python train.py --dataset="photos with spoken descriptions (Open Images, Localized Narratives)" --horizontal_flip=true --cutout=0.4 --encoder_activation="relu" --encoder_drop_path=0.05 --text_encoder_positions="learned" --residual_init="scaled_by_depth" --beta2=0.95 --shampoo_beta=0.95 --precondition_frequency=32 --one_sided=false --grad_clip=1.0 --weight_decay=0.2
Rows from block 3 of the image encoder of a small contrastive image-text model, named by matrix and row number. Rows with one number belong to one channel. Each number is 128 + 24 x the weight over its row's rms, rounded and kept within 0 to 255. All counts start at 0. Numbers have three digits each.
After each channel's rows are labels from the 100 images, of 14848, where the channel reaches its highest value: "strongest on" is what is common among them. Only what is clearly more common there than usual is listed. The data: photos with spoken descriptions (Open Images, Localized Narratives).
# convs1: 3x3 conv (encoder.blocks.3.convs.1.weight, 112x112x3x3, each kernel summed), inputs 0-111
# convs2: expand pointwise conv (encoder.blocks.3.convs.2.weight, 448x112x1x1, transposed), outputs 0-149

convs1.58:087150153111096117126118137102122150108122088129098115110134099125168093094132140165134158130098132120086156083139131150097146145127100119193109115118101190149119097143151147098134126124105120123104124141114125089148141112084140156082117134132116114102127103111152167114129140055142088094123130121100118104154153154138138153111137118123
convs2.58:142171101142128130103143149128136091116158097098134099128101163140120108140128113131121138144091139133136154151145175180165145145109124108102163154097112180115098135127129131174113126118108117132111111124105138099118077092140141126124164123177113115071131114117147120138067138136138119120085106192152139137165160198100121156105115134120165123143171105144128118101157076140186168126080131183136119130134135115125122112102145147119118110141101100087100
strongest on: text has "trees"; text has "sky"; text has "grass"; text has "plants"

convs1.39:144143164131136155142149121134120152107149072138126143104115118142093136160099101131102157087122159108172109150123140126126125141152086120150144162151150103193113112134122136131113089110159113133108177133150131133124127126121096091134097122112084179129122167147129108138131110124102094206102113143142083165151117134159115138140115126143
convs2.39:135116180146118123103154113110102103114100153127083150196100134122142162157124125144119121067116126126116106121130188126100146137155114098116111137133121137116138162127153072144134169122131136137131120069101103153096109148137140131128130148110130115131124116134164135091132097112122132104115129111122122116111092109096099134103143101142129101148127147126152099138157161119116141123112130154146125112139149132074153108149149130145150177113108153107143
strongest on: text has "lights"

convs1.71:131132123102094113124141133068097124114126127098130101144137107117143149083161136114151102123130120138152108104126149097174137104120095120152064084150148110114149174093131104151165138158085121098091101115126094140126186092103165143118136142119123127110121107171126115107112147128129151142116110120127139096151112143123127097114069161148
convs2.71:120130094131129128115125135140147128079125121149125137129099108115108142084073107101158131099130073139147167123128110126121141139107155130112115147155153104109178103090136119163078135150116127119174109087095136123145086165125149121126111119126110131136159094124117148132152099137140095155130106139125155122158102136108147145092125090129128134182107153104140134158153125133128142149159135119136122122112119124135136132088127134127144140161111137109111
strongest on: text has "woman"; text has "man"

convs1.45:105168097143119087137155106123165147129170134141155161111138133149164108176155124156105130169125122170142145181116173120149153133124109146125122132155121111117147131136090110108122159173138108164152105169119110162167124119108157125114129135130186142112108142067124146125150124150131136080114152142180142114097141129125117120099147110116
convs2.45:115127112117123098080094129124147061091109133167110118096115108108145156119110107144143154145116152103155115127111159160093108133109123080087160186105133115128160110157130123132191143108131115147152162156141107175107102145103102132112157149110121133126127085166131071112123116101118107120126132155090094117135117141159103115144122128149107126141128111140141154125100118092098107153109122091101146128134118132119102091081101162137165172140145123154115
strongest on: text has "flowers"

convs1.2:081104133144089123115077149095094126155119110124112129151131101178094140131161117102129114111145162123106160129104089122114109112125123117110096092126175123112157138126121134099119163122170145149133127111103173140154116106102125090175111121136109128134122094123195116139097092165119128080101124081118118088155121150148118147115135131138
convs2.2:077135172143127156149055127109121104138148119129149138106083113126143122112150106134154125101118151135084133092177110147125155075140120156158117107146166109151124151141095143152159112133140135125165107143120121119113160102110141151160078156148145180162132101163146112075157202125151144126136101157102100166139134110144138134150150169118141152120107144155161191137125132121111142129161100121114122118109122098147114114138120133129097109126129124130122
strongest on: text has "holding"; text has "wearing"

convs1.21:099097106124107102074148161096142151102123118105125142109125091133102126152125110164128106138092153177128134122114136125108137150097114113123136102084111125099168090102115068110116122144149135118091121105136105113124109135161138101080123123095119121156099103166075114093144091072103130132132131140142155142095136118107127162099159106138
convs2.21:122106121126154098137107130155167157165181116110152185112105234173115122137125122121095118118149126154164147132152105133136113118148140134098108128128125176125116118159115124144085139120127107119171122123126159135120150107095107159112140174137131134147113153149107128112122098100111138123113142147125106131124094119137115147131103098146139169135219146132126094109111098130124123164112099126123114093129134115155151140132153127137116104129100127115140
strongest on: text has "plants"

convs1.56:141147119123081136103111097108159128133117104143152144126103130117147117086112153112169112134141118110133125149129143082130140116086038133158161139131100136082106134156107130120145133157130138170117131133135105138152129102143146119116168119125183099152083216141085143137103152121105133119114127128129115107105094128140123105125126102134
convs2.56:124117093111077134109103163105139106156095129109100153153122142116115096115107145137090149104139146109138112169117103109165092118136145111094137097167102120128127090108144142089144102102139133143113104162125115111163181128143127131115116124137113101131101065141151105142083144129097095133130153086118112121103114127132143146148104082210138084086116098115116149102124143136106130108095156099128157144204123117137155148143150122139148145099130143069091
strongest on: text has "trees"; text has "plants"

convs1.80:114130103119101113089172121121155131120078116136138141085110124113087161124141076136152115128105150145145151155089126130145118126165125078078108098139156073077123139096143150162128157148114139142133155099164078132102117123112110112091133115109114082109147124132109097101123119152126164106106127123146140124112089108111162161131118113116
convs2.80:128139110145133127078113098130175106116132115103113109102102124148118155109115108166144127116148137148131095134112156117069133101114114117163137137095130147124102146126189106135136158143091121142161145123093107118106115122149117133112139121116142107115105131122109193094085129203094125079096185158109112142136112164143117166162112125116133144114138111130109179120059151147083075135124147098122140150114143082147144134160092084108143125112092139159105
strongest on: text has "sky"

convs1.14:111124138113115112091116115118113106147104108105151135098181114107129119085180088158106162133113132114134102102122128139082111086156126126144146117141086103110098158142143098099151105121155128121152154155138151139143097190101169128156128117113113131108123128147154140136162145155110100102137156126136143109057129100136152135148091172121
convs2.14:131120103147113104091155104143127147099154136129104114101120165140108155134085134124126113102088156128120091116153088122115150123107103142167153121129150144129127141106128172094128123164133119141111131142112121109098121103123152121139160134115103158146165135115110141146134154166165113137081118156104142119140100104142129072140125123117132135113154126109113145100112116146082153089103129146106109117115162119145125095137197109128087133119103083126141
strongest on: text has "grass"

convs1.75:140129136092136160138151124087140181163115160152091128172133115163114146150112144186135169126140154086107139123138142103126170133165157174105117155169112155147122122066129164143143118091135128146112141140142133162145086138127087144101134158153111124099086134111080102144156144153151138117124096141130135127105123132146120117147121143138
convs2.75:162104149115142178138112127124109107098095092131143121123087131147116110127128118117115112110164132110118128138114100114112105124136126089124132139093156114138126112150099160108150153106170149186187078095114124151105117113188137117121141144078154159118160127183092144098121134150100084107157106113139102112087118132130094110127126092113130126161154094156148133139143105154142092108162124143137104136150124179111146152105140118113124114135071132137111
strongest on: text has "wearing"; text has "woman"

convs1.72:090147149073118099162152134110123141086178138108139115107157108111136159138151142096091118161124098109153187100112108152126120167092103132135106120123090113120095114094114115124099156104117112124146127139145129128116106121112109140126105093113100149139100111131166150135110178129126140082124133131125122134061141117122100143122116060108
convs2.72:121146120166154145108118113137149193161093119160164166112142130143105131123145116107165126135133168181201114138123146076130125099167119114121114143108145118140145141159121147151123128100102102140138138123119080156103098119178133111176134149147124130151133125136120126091125179105167107100081136148137134144108139166110066097172164084156144153115180126145128146113085125153149120108126126102126190117125139143119180125146126123131100097133117112128131
strongest on: text has "man"

convs1.49:102157130144086117096124149150144147137118130095104075099117121121100145091160096158119108138102090179125123127165137116091152135134145094152137087143148089128072162127158126139149104141149136130112108103144128144094120089122128165121133113135151110159126146136086138128135122179099127123111126104179135116162142119176115130156103093158
convs2.49:130145106149122111128113126132135107126143063204120111112142068131116150112127107181099157122136100111144132143151163141118142115106156123111156185116139157128131151131135114150114077084122108109112127138136114105157130154138104128107126145140128158145115133158136209135144161148151143118114167116179162151106140105123117162143139153119132103147140117136116154098142122109157121171129085114164129108103087145128118106108130155120094113131145111128109
strongest on: text has "plants"

convs1.83:069150134134149139129106147113122113140097115135124156073120115080153119128142101132129111152147103112095178145135144117112148101111128179110086118139092103085159126105096095131113109135133121109119112106095148181186147112128116169143116125168125129155141117111135119132131119066099173107148170106103140101097117139139122122124137141143
convs2.83:129114136125110142135148131106123149123149103145127103125137117100094133127131139101157134103140160103172173110115170083118152131155154149094142165160162133115109134123127151148123163146107093063105115131140106124130125106167129136166126161166157120107128095118120077125122111119147103121123166121139131125156168172124110144183163105167154129126109170134115092135132114135162136115083155117141140122133111110194107121138145172164117126165072094179129
strongest on: text has "man"; text has "wearing"