Rows from block 6 of the image encoder of a small contrastive image-text model, named by matrix and row number. Rows with one number belong to one channel. Each number is 500 + 25 x the weight over its row's rms, rounded and kept within 0 to 999. All counts start at 0. Numbers have three digits each.
After each channel's rows are labels from the 100 images, of 14848, where the channel reaches its highest value: "responds to" is what is common among them. Only what is clearly more common there than usual is listed. The data: photos with spoken descriptions (Open Images, Localized Narratives).
# convs1: 3x3 conv (encoder.blocks.6.convs.1.weight, 112x112x3x3, each kernel summed), inputs 0-111
# convs2: expand pointwise conv (encoder.blocks.6.convs.2.weight, 448x112x1x1, transposed), outputs 0-89

convs1.76:495495472493544520495541507514481469480491553486465509506505480480490563473495493520472507432530476543459455501487522529512503501499517512497473529520511455493490522538497498451507500486494520472511494501517498523462523538539482462475498514485481526454489554482485510478523519491492482527527521469526484545488492511471502481485545527484
convs2.76:509470493556471535488514519482453488525497513494489463495521457537514532525485437495506516504490472516497458484512484495484479517479523469508550457456487496514488494529522472517501558449521486491488520460555510517447520489481468466514497510482515497447470531513495584479
responds to: text has "sky"

convs1.75:546479477503510453505518501528485525561468478494476473490461521461522472504500502524506459511488490507535486523484501517557488505444488468544477514496507501481504490498487463478518426538520510485499531526464489461528515465508463491506516496501456456480515515493519501506479494498479478491469499466477461472488478489519456507511517509469
convs2.75:498468517537535508535521542514513459499524495476492526492503511451471520499501519515491469503481502526471498483524514437446488550512490498498475483494489552543545464514500456500485472517465488521492440541461500544508517516520503480474507485495511528503552518561491459492
responds to: text has "wall"; text has "woman"; text has "two"

convs1.17:513552485473513497483491495486466494483494532490504490462521452462504461484499515504481521542512470472554485503500480495552496517487529532486517492473488481476486515457487448497451481525523489491494474524521531438508436484493477506508535554506466487474490506480493491476497501473493473499522485471474537459509477514521495489493478450497
convs2.17:513500491476509546500508555496558479498522454545480533524555470468513480524487518491501494512505506544445509507465523485464478525526521522476480517514464516526510494512490497485471475484545506470509497481482515518564502474514480478531485452455479464481501540477477500470
responds to: text has "woman"

convs1.2:497528507488537503533463499475502481514511484523489504517483540528481503529552466548543505481515473525501524503466516499534520470520545513456510507497495483493462478507507492507511538547494494533496476447502507500497526521481497525467502494539478523520491467481523461528485517496539511490513491494524503457519486508478533555458507560551
convs2.2:477486506493468470468468512528496508474525523500480522505466486492542519464504500469523507544485508520515487482500534512488484511513473517507490468561480464511458461532481510515489489489498503476468531478473482468481518489494524507494490485484483498510486492490474497498
responds to: text has "wall"; text has "standing"; text has "holding"; text has "woman"

convs1.62:452487475466507515467465491486492503473447462494505507529484481475553546524513522503491497462499467488499504514518505495453458470484471497495559515529497482562490468483475516477497500520496484500519513471510480482512517458485503426505494516460525472499456505473475537516496523467478528492498481509498505507537498512475490509478525456528
convs2.62:527514480508501515500515497489465497549495518498516523495483462500503552478520505482501461507482487472514488500496469546516463497491519452537521484506490501484531505498509466501506516484501514494473531500528479493496526547457488501485557491499476479515503527499476527560
responds to: text has "sky"; text has "trees"

convs1.9:531497526473533495471484514497497498487509443489471537493523519497481525540505482451509516496487523564555523471512496528537477494487480538482469518481489505496508503452500481524509473479496499471460527529463540541524468502510494482453538482516491516487496488482483479491508469523448487464497527474483489551489534482517515537481497508533
convs2.9:530518486490523493492582486492496500495523481509469521458489497497510541538459516515497490506489505487513464504531489510457510523470490547482498517531480489497454531495484464512488470487473479497487469488495540486515523484506514473517511526536472488467479452491494504525
responds to: text has "trees"; text has "sky"; text has "buildings"; text has "road"

convs1.37:535507480467528530480494505488529486502467491526517503485502515463481513502483495490470491472502466501505456551531496482503511468532524499472502514440482542495456502490455478465500496484526404526531513500484500496489500536472485493499465490497482498503550498452483535508483507489495457479493485513467498500488489506497527507514455533439
convs2.37:466478451492494514475475504524461505500460499525495487463461470487504518477533485457457480534480534501550508510486510515523487476475505532516529498545539530506523554503481464482471517538505510531513549541468542513508498515506537466505515499482507501473484504534484516484
responds to: text has "standing"

convs1.19:487477509451488501507522499462471473525512518492507443521524504493484468468474513465462435534499491485500509489484489472484498535461492475452499507462486497479503486493465502503495435451485463509505496561457532433523510498496473485527490469480481518480491478473468488519462501519499516521496507532515517473520500511480516508521529485517
convs2.19:463486525533515528514444482509478481504498490524483492472497520495517503475519517561496534521523509496537475522475501468550524512512503530488523469526488492491500488534490511480494482486469483543555539495471508553494505476513522523552522501517511526534469519477472522524
responds to: text has "people"; text has "standing"; text has "sitting"; text has "table"

convs1.34:533471524476542518544528498500533489487500495541504478510491456527439565512511501480500521555463512509497507494532523487492466459494492502496476519489467498513493468554498478524500465517519519515508468522485483478517456527522519507504514487508525491494540482503470480480488546460501550449478512477522510457492471500525538498513495484486
convs2.34:495503500464529513523530522506477479467522529502539469541511465497463495526565511526486488512491496542444475482498479487522534468485523514459494489544499469498482514433530487519467470483467513475473520488494493492520520522486492491499471532499513537528476471514539484467
responds to: text has "wall"; text has "holding"; text has "sitting"; text has "table"

convs1.109:519529530484481494500489511473497508533485523523487486481491457456498479484460451518493504475514474463501503497524510463483505501537462495493501481491508470530528467491499486482510519520476469532503549513509505510444472512508459549565535461500473482473549500503530464514519487528509499545537517526475551522528492469480502500512469482487
convs2.109:513499507490460515495496511490510465499501507467476480549517499499473509493553495499483492515502506469466496521521470529499500489541489464495473487494511496476473459479537506480576495508462478516493483469471493510475473500479505470518519483543529519531462520465517489569
responds to: text has "lights"

convs1.64:549485518538485478483531503498497506481479531504520489502493440495491502496516541459506547490452544477487542472499491507556510499487520480483453469517462526543463509466506495520482531537519479515503516544501493511474540460531500528479524500550522481527527511525493507439535503470508522470485521503519497491484482497492517499478487523505
convs2.64:518492472482462508510490492516529485451499497473489544479511503477515485529497508535517457534478501495474476481489531526521467459488471520477499501482508479508502465476520506484481492451482499481477526488546512461511516455481508459501523488468503533516532492497488505533
responds to: text has "wearing"; text has "man"; text has "smiling"; text has "woman"

convs1.87:501487494490505469500462546521508508475518430493512483492511550493484506471472503475485496540529480513529475476481506508478490539474490507478488493524467518493504503494568490490463520464489495520474493576459522491490513516496487500479474528517489502472541482472505537482472470480496479507468527478494537448504477469462513539510532467486
convs2.87:487555444487504489494488511493512478504499494480502473504520486505495548499496444492474478496503495531500509469541557520516486503519490479519524480530476521470485532542481473520494501473501454479516473473526502472494486499556489523526474457498478542524482496536510519479
responds to: text has "sky"; text has "buildings"

convs1.110:463447563488510536481485487469519455465515507505466529508495518553462529476495537492476456513500507539458467513498513490508505481514495503484517507525527519497526550486531527529512541488460494519459454531501493505480512532505444481526477487516478488515506462521493541512504510519510534494529520482479470514498474512467507484504493509538
convs2.110:496505511465470469516516516484536487525454532495508490517486533505475494489490469465525540498472491523466492472488510483486528525482432466474518510476518496519491541522532509450506531501491499494521465445527486548488523501477555484510495494486487521494487488529513463492
responds to: text has "trees"; text has "sky"

convs1.85:525472550492561510499506501509522459539478499522514473527499520533486470472536498511549507534565486526497486482514511556515559553480489513494472536507507474515490513483480506521508484474501503516535495516462502517480472531519451522483503472514510518499521539492517494509496489480512475494500467493497433528488491535533499462508499477513
convs2.85:515449510487489498524521511494494510462457556518494514487498481514511486489511491496495484551483464438513531527485469455484457461471470492475492502476453508467489446472499538485515486481491488513489532486490491496483472507469455520495536528535471478520556435484495475519
responds to: text has "trees"; text has "road"

convs1.38:515528500485477482505476502501512468453432511496500456479514481463486512505504429571519530469501479493502512489513490466490463582484480485526488508455506506480524499490529498484523507489491483525535501520523471492496512505487462481489476548512445484491492477468490534544502494492494513524478476505490504508473526532507494539471507518514
convs2.38:449510493460521477449501492464488521469516481471493518468502510505487487490562481470487530522465478519510483478483523505487483510451466502496486531484476517509500474557517502499554474524474518491503519487540540468543508456493479517451466525486446492526475503483524471517
responds to: text has "sky"; text has "building"; text has "buildings"

convs1.46:505473523453520468507492489489530509476469493460480530521507499488490480492464498549456437489455518499528508515494504509483499457514515464517491496468480521480448516543491458478480466510476452510518480499552479492520515494481468496479496491517534534489484487513482444521510477494511471483522463465521490475479481452504507511502513498443
convs2.46:519473515522454486517495512474490464515480561477499520513510470507469570570479493507494468543484529458510450479523491514482489514487505518497485488483495559478493496490521498478518469483492486502505492462528478531472472541475459486542489490484495481493485511484508492507
responds to: text has "wall"; text has "woman"; text has "man"

convs1.69:465562497511470499497492529484505467504500482493491532514465500453469491470515512502449472521514504475481484546511548535491498495485506491477508572488470501470506491487558507506506495521546519504497495536500503498510490506525512515495482434514482494467501478519519508486465460526504516465475474513532516524490488476527514444544532462501
convs2.69:539475516506461456455515486495537476541503503488538522532503513466458475507530525536535475556533498469517504492535490525494471507513456480497462457497471527504473501508511488538489487510525493501468547500529515475480511486485494473501503475555473481502428477504483482460
responds to: text has "trees"; text has "sky"; text has "grass"

convs1.106:502490541539473526508522495525483451515526522497520520488474471501551455530488505464489472476517499510459543527486500506484460469469479464531481490530478480500446526483468485531537466505467539491536506500491476508490521476443548516479508484523446534482488509500492505531503511493461514533489483513506481474489475481508487513489533512483
convs2.106:493496558538540492491503517530481532474516496474461494527467537496486488551476515526477515474560478496525504505446489491493490486521467498507514472523506499502476506520497486487487479510514461494495453511506493463528499496510503491500477457506492462466496540506485529489
responds to: text has "wearing"; text has "grass"

convs1.80:486464472486499445476514520500543503477486487530453474463496530474495514444495467482480516456471501490466485482503481494496513524499515503503439510483472487503499495498513467508473481474476508465497495486480470486494499484512453536465520510445526460532512562481483526452491526481504516459491525486504502496522491475505553520470459490492
convs2.80:461521474512516517491482478493559486441522500470479486485539493459506463468499537484529544519496557494528495482494476479503481486512532451493478463476531481538481469507505546491472503482490484448542486535503490524511478546535510490507493495524476544442467447498501500510
responds to: text has "standing"

convs1.89:535510473497476500470479485526470504511490513506474496512527516475491442476457473534482542523510499506484509537506533467490488487480532527491466536486541446509550506526517467508546503537493446486480517524480550477517476489499509464533555507503472500494509511478504526484487458523470492508501482471508486539498511489479486491455524545502
convs2.89:503493464483480468512554530461482508458485498467480522489573509515497526452521557513493509473458538459518480467509468457504510573555500489540522496508472441506521490483482496550500542520508485506502479485508540529501540545470478493485482506534478498510478486489509545532
responds to: text has "sky"; text has "plants"

convs1.51:484484506473513455491494509489531522494501504563511519476497504473496487491494481543490501514470466464522502495524503488471537514453503559540481494531475517526446443501534522493518493497487453480510518497560521511478509508497540493528480539454492501494530532477513559488514510501454539477518497497510502503543507499506522475476474476491
convs2.51:511449505513450493541508487458505569486507484496446484499483519531451508485529501507515488489490450499485499492458468495477481470477482498541504512475505516467489518499492464509524502505525538497525481495501489484496488485518505502462507505519509509477497480476506467500
responds to: text has "standing"; text has "holding"; text has "man"

convs1.24:441487510504477494523502472472509483489463484482524485464493484501470467504453517530502483481462503509478466481506481496459511511505503511513479535496528480500534500488496525497519476525506430514426490521476487444499471471537487506528491482524516519519467517543535433507494510516509461510478476468525533493517507504464536485516477507495
convs2.24:541533488521522465507510474486499513527506484441508525498466482458527484447492516516541491511469472521522492491489528485466521541520488513498550533522555478526529542581478477477497550516552475568496543478506496488510492489473498471522506534491508503459482532524495467553
responds to: text has "standing"; text has "wearing"

convs1.5:542458473463519471523457470493511489499455483439511457481461484485491496486548494497519471470489494473478470507485460492528480492480476500469478470485507523517542482505520483488502498528465534467485510503496474465471475495509503498480524476487509533504545503459521482484497519544489542495526499508492512470474537451491471473443489520493
convs2.5:493479492475512482523467434516489490481541485464502523476520572482516482490515458494503503488505517489516475555452492488550572517475506539512454488530497486529479485499530501485476474444492477489501520486508519506517496496466513490517445482503485520553484502512483523497
responds to: text has "wall"; text has "two"; text has "wearing"; text has "woman"

convs1.29:557456535539611477489460507503520477472500496521506518481504479522521467530479525522521542463490480494540485484494516513509531492517522489447501497483496504518521518469509496514465486495491501540495473470513468471510512458491466519538507476513487476504529502470495527469525504486531495495481487509496477495481478484491520533539510532513
convs2.29:485487532480534509518465491465525474483490469519495488469508498479522497483497510562513506504511529530487466486530514487481474466467487477498482488491481466461515529491477511491522472520488488496526463532518504522464458487508498544506471537499480483544501478453527527504
responds to: text has "wall"; text has "wearing"; text has "holding"; text has "two"

convs1.104:511481560498539495512521475487461475459546495530488477503511483513483567494496492481537551497489486512510512485510494509475500522497516486528500508506500523521490483507529483514534469489504486508472482549471564478503507517486524488477563469518475490535520527504498458516537477523484514499542511458520466550492519523482466530496500509540
convs2.104:486492504494499495514546489503458503484445504469499526459502460513514457479497464554507493560541517483480498487511486552550520506470503488495446530499519538511477498480428492499465476497501481518460477539476514496471544538493455454471481507512497486515517505476500482475
responds to: text has "sky"; text has "trees"; text has "buildings"

convs1.43:549473467517493481505545492494504507511503494525481490488485521490497512517465482484531493525518477503541466538514520478497494470467552516488460483484483471465465520447495510493444499476494505516508510508480518522553512557483472526500486492513455520532459447473499502500494456518527546452518492491535519526492495505504520528456490484506
convs2.43:526488489550510499480516463473516503541494499503518496441524523478495522510511510534485490552468490524507484501516487495514496497440525497476496484545525501511446517499475483491522506484543499493481504536530494459519519534481462519485494487526517548476504478556525561504
responds to: text has "trees"; text has "sky"; text has "vehicles"; text has "road"

convs1.60:521482493530498529514494464477558482520497523524490494509454524500521497458489479474512482487486493501498516464504536482524546504515521479516508505465484506465490470522466515500512446531517510454498461564490471507509470504514443482502475508466517498532484513473473496503495511503464462458505469479490504544530469492535483542528503488446
convs2.60:535476463497522439481478462497457510477505498475504560513489472486494512490507500482542511511484522525467464491507484460497482506538512511507499536495544462515528531527502485492499500504498501486462523504524502491513458497498487479515506460531480486529498524503484517515
responds to: text has "sitting"; text has "two"