{
  "encoder_arch": "resnet_bottleneck",
  "model": "contrastive image-text model",
  "dataset": "photos with spoken descriptions (Open Images, Localized Narratives)",
  "train_examples": 101725,
  "image_size": 48,
  "crop_scale_min": 1,
  "horizontal_flip": true,
  "translate": 0.12,
  "color_jitter": 0.2,
  "cutout": 0.4,
  "tokenizer": "word",
  "vocab_size": 4585,
  "loss": "softmax",
  "embed_dim": 256,
  "encoder_norm": "batchnorm",
  "encoder_activation": "relu",
  "encoder_drop_path": 0.05,
  "encoder_depths": [2, 5, 2],
  "encoder_kernel_size": 3,
  "encoder_stem": "single",
  "encoder_avg_pool_shortcut": true,
  "encoder_dropout": 0.1,
  "encoder_widths": [256, 448, 784],
  "text_encoder_causal": false,
  "text_encoder_width": 192,
  "text_encoder_layers": 7,
  "text_encoder_norm": "layernorm",
  "text_encoder_norm_position": "pre",
  "text_encoder_activation": "geglu",
  "text_encoder_mlp_ratio": 2,
  "text_encoder_head_dim": 64,
  "text_encoder_fused_qkv": false,
  "text_encoder_bias": "all",
  "text_encoder_qk_norm": false,
  "text_encoder_layer_scale_init": 0.01,
  "text_encoder_parallel_block": false,
  "text_encoder_inner_norm": false,
  "text_encoder_positions": "learned",
  "init": "torch_default",
  "residual_init": "scaled_by_depth",
  "optimizer": "soap",
  "beta2": 0.95,
  "lr": 0.0019,
  "beta1": 0.95,
  "shampoo_beta": 0.95,
  "eps": 1e-08,
  "precondition_frequency": 32,
  "max_precond_dim": 1536,
  "one_sided": false,
  "adamw_lr_other_params": 0.00088,
  "grad_clip": 1.0,
  "steps": 8400,
  "batch_size": 256,
  "epochs": 21.1,
  "lr_schedule": "cosine",
  "final_lr_fraction": 0.01,
  "warmup_steps": 420,
  "weight_decay": 0.2,
  "adamw_weight_decay_other_params": 0.05
}
Rows from block 6 of the image encoder of a small contrastive image-text model, named by matrix and row number. Rows with one number belong to one channel. Each number is 500 + 40 x the weight over its row's rms, rounded and kept within 0 to 999. All counts start at 0. Numbers have three digits each. After the name is the row's rms in percent of the matrix's.
After each channel's rows are labels from the 100 images, of 14848, where the channel reaches its highest value: "colour at peak" is the nearest of a few named colours to the mean colour under the peak. Only what is clearly more common there than usual is listed. The data: photos with spoken descriptions (Open Images, Localized Narratives).
# convs1: 3x3 conv (encoder.blocks.6.convs.1.weight, 112x112x3x3, each kernel summed), inputs 0-111
# convs2: expand pointwise conv (encoder.blocks.6.convs.2.weight, 448x112x1x1, transposed), outputs 0-89

convs1.101 105:469463451513455537534540549522442415438487481463472599459480573523518499509433438551419521482516534498575501501478535459496486479499566534448545531483438465544532527554588435505430483470518483518514526485510498496573542485480472494567520505498467453502510455501459557531502522554515502508554532549456442545519479563551534446445523514489
convs2.101 093:468498452500457465499496502464531514491514523487541443512464517458475531549479501560619610500520507474560572452536501493542481598537519541543503482490486485526439563510509479488547461497426490492486531508496448499537448456526448459462511437512508459452516517505474540522
colour at peak: pink

convs1.92 130:436503571493440575484501547524518522544465492562529464558510541588457547444507485483539539502520514518501533456453474534463539572446489442432499470549502471550491483533539513511487574547484486535562419487514474517492618512482492530491510544564513521492532457497530473508515482481539549582529496483543440521488520475508531567535531533601
convs2.92 111:477493486411500472546510483466487475488467534511528490482447461539514527490455463455485484577419482461475459464497524491499573437475499490407485484490439467481437513489545498515446515457499488536481517440459431546404477479524492440470462455469476535462524499486493495437
colour at peak: pink

convs1.82 101:555485495552442446509502497533545464505499447502435475510473528512389445546412448490471539530557455455509467486475486497506472507490466514435503529556540493497449557420488464554540453510448464508524482520510472475437441511532465556532530528473500488506434436494568517474469484568503563459490522512473552555560469517461458433455490588538
convs2.82 095:479506554440468526445574479490523482561588490546478556548455490467486474550479469502494479502531420475522451519489479536516520510512468541527499509502472451504513482519525507599450502508471466483429412515471509455537515542532497490535482524474458531602522481438524448539
colour at peak: black

convs1.44 112:469517505510455506482510465542518507473522461481446388488569534438497646533456498458473420487508464516481516541494498488511510444451517517450490498488523506457433480448493507511484562468490539491466424509477559483434478490524539532520525520436547433517476470518536549469518519521443451451482487427428457573473519455494522483470571507435
convs2.44 105:490460526584527433487514433546525449472502429432494518460573482493527485481518447440489528494508516519499487422457482484445538564484520467502493535505467598467486575531442590496562483452481554489502458403508531416523484506495431481450494518482530522477523469491503503495
colour at peak: white

convs1.107 085:470554549512504581469540493477387509467447489492511562455404511504556512524512497487442540405456447553494528525555507466535455483498506507479487529475516478471490438461526471534539476476518392463492548458473533462551493513464569499509555504547470512443489536496481519484435491481401516551543536511462527495517482471407524481529561462483
convs2.107 108:588495478474558525470540438491560587563433546492497486559498562488476504525512547522567488513584443492554457518510451570469532473452567480446396453587492440459510458460539521501522482442625516500507463432511521516483517417449501460416548498498535477512486564606509385532
colour at peak: grey

convs1.7 098:467435530500525500450486508476466482403562511505435589404466518543467451500500510491435519468581540538569457491523500456450525451568488509471485503527519529528496486528478409508539469517499559558423555474528496564506515526496391458442498469455474511533539484512488529405514533494458432448508498503448469466506518521489514528529497499478
convs2.7 099:523488434520516443436564496457548484475415492543419491512496536436477535492471469477493553512542543574476458513530507557474404534497493457439506497465465479434463499545488519525476495574516558504498434500535525524492499493446440522472517447506503540439591506487430534509
colour at peak: pink

convs1.105 109:474494502537525448517554527516493533488485508492503404529483551549443555478532479495441528449524568502566530582512509498490522487573577526480470506547418510482483501537554480472484484441448465540549425506531512502503511441509460537543438443492518474542652447509451473502473552475493489492579584520485501542537510467485493488464502496490
convs2.105 099:480468443532531377507484458461485472488519514508490538482482486480429604572501441566444564494417541512508482556512511518386543505490424441496524485432476556388522554456630453448479520480451522555503534542481460520416486459551449485505547498529532498514551489499570494534
colour at peak: pink

convs1.30 098:469461521491532528550456507497480485550485488448475545560491453541466495515518432548502447524464504555516456429487511553488509476534483512523472535502519503449542461518589466488590433526506559514460611469458502428479568444480539455474477436508511498422591466492472535469494542446455497530495487551483532581508565458495538518484438499522
convs2.30 107:560481519470488549503498471536479510502530457579478497527488469529478567482522506475528518475504512459503587487464417565500455487507501509479488522493438514502500525426553500532499482430436565607449469495437489475442521470561540496427510536499502481489489460546518517471
colour at peak: grey

convs1.61 103:576421485584467505506434472497535447463452487463455553397527412493448531475462520514444563454475532567485524495514479462455514505517504571441427452465500502539434503521511503486478548489544500528520458449499523478478496515475470535549549506464451523512456498444486504470613504573445497498417515521482527514492502552520495484474461554489
convs2.61 109:469505617512535491510521445439467449455516468462611483531578499413516485460483504481491509501524450425494503477415511527554418494494505526539445482538489508469604469450472442526473486516511560510545522625528497534539567541507517465525575518528472465510476472498481514455
colour at peak: pink

convs1.111 119:544411525527452526571465498522513506554414505485495551451485488448486504437485500522539502513498545546484511419506494484525545491505536552522476502495523575575538512483463486473493582562505474509479454494483549537437460458478474550576534474484381536514468534506461580458535478538482504488475511510419532478542530489508536462446415435479
convs2.111 096:568511490557513541500507499458493506535519503472484410473476442490449490475515535443451487501524451501471512479527534533556556515504508525489547462524503523468489519541506558459487561529556541443479505566520512570461594572387486479507523462480537509571514504471528516467
colour at peak: pink

convs1.33 110:548547513537500543464520540476438519518544420500596489552516484486500445503512530459508514441498522494462524390498460512538442440510458592515507509472465599513446494494502523470484517514484524493550452415481464513512539540452493439568464507466539545455507423446459505542554515405475516512499474491550509526520466480490573471474440524480
convs2.33 096:589472485544420537514499450454492515458500548576420472432493443465500508511470523470495488517475606482560482506467567484554536500444429551510508470545444518476531521485451551466497477419505416485501518584503524579571490530491528463485488534451479496528470393517500491553
colour at peak: pink

convs1.77 101:544423418582492470498473475500451429583523529470479570519451467479466512557420481486440438440461500498509570468517538470495509462463521485543472436502533509522513494497519538554490471498512553482435500527481509487489430448566537562502442460499553510498517522554521480502429503517482440480412519391458514497523540492472458464457481494478
convs2.77 100:536507517536560505472550452533514528499599473507557554507467518501475531496421526476502502475539473500508451585499456481442476504477474503521504538548613477591500438609421508458411558525494471460521520491498485547477484507607505453433409480431492632503443600516500523513
colour at peak: grey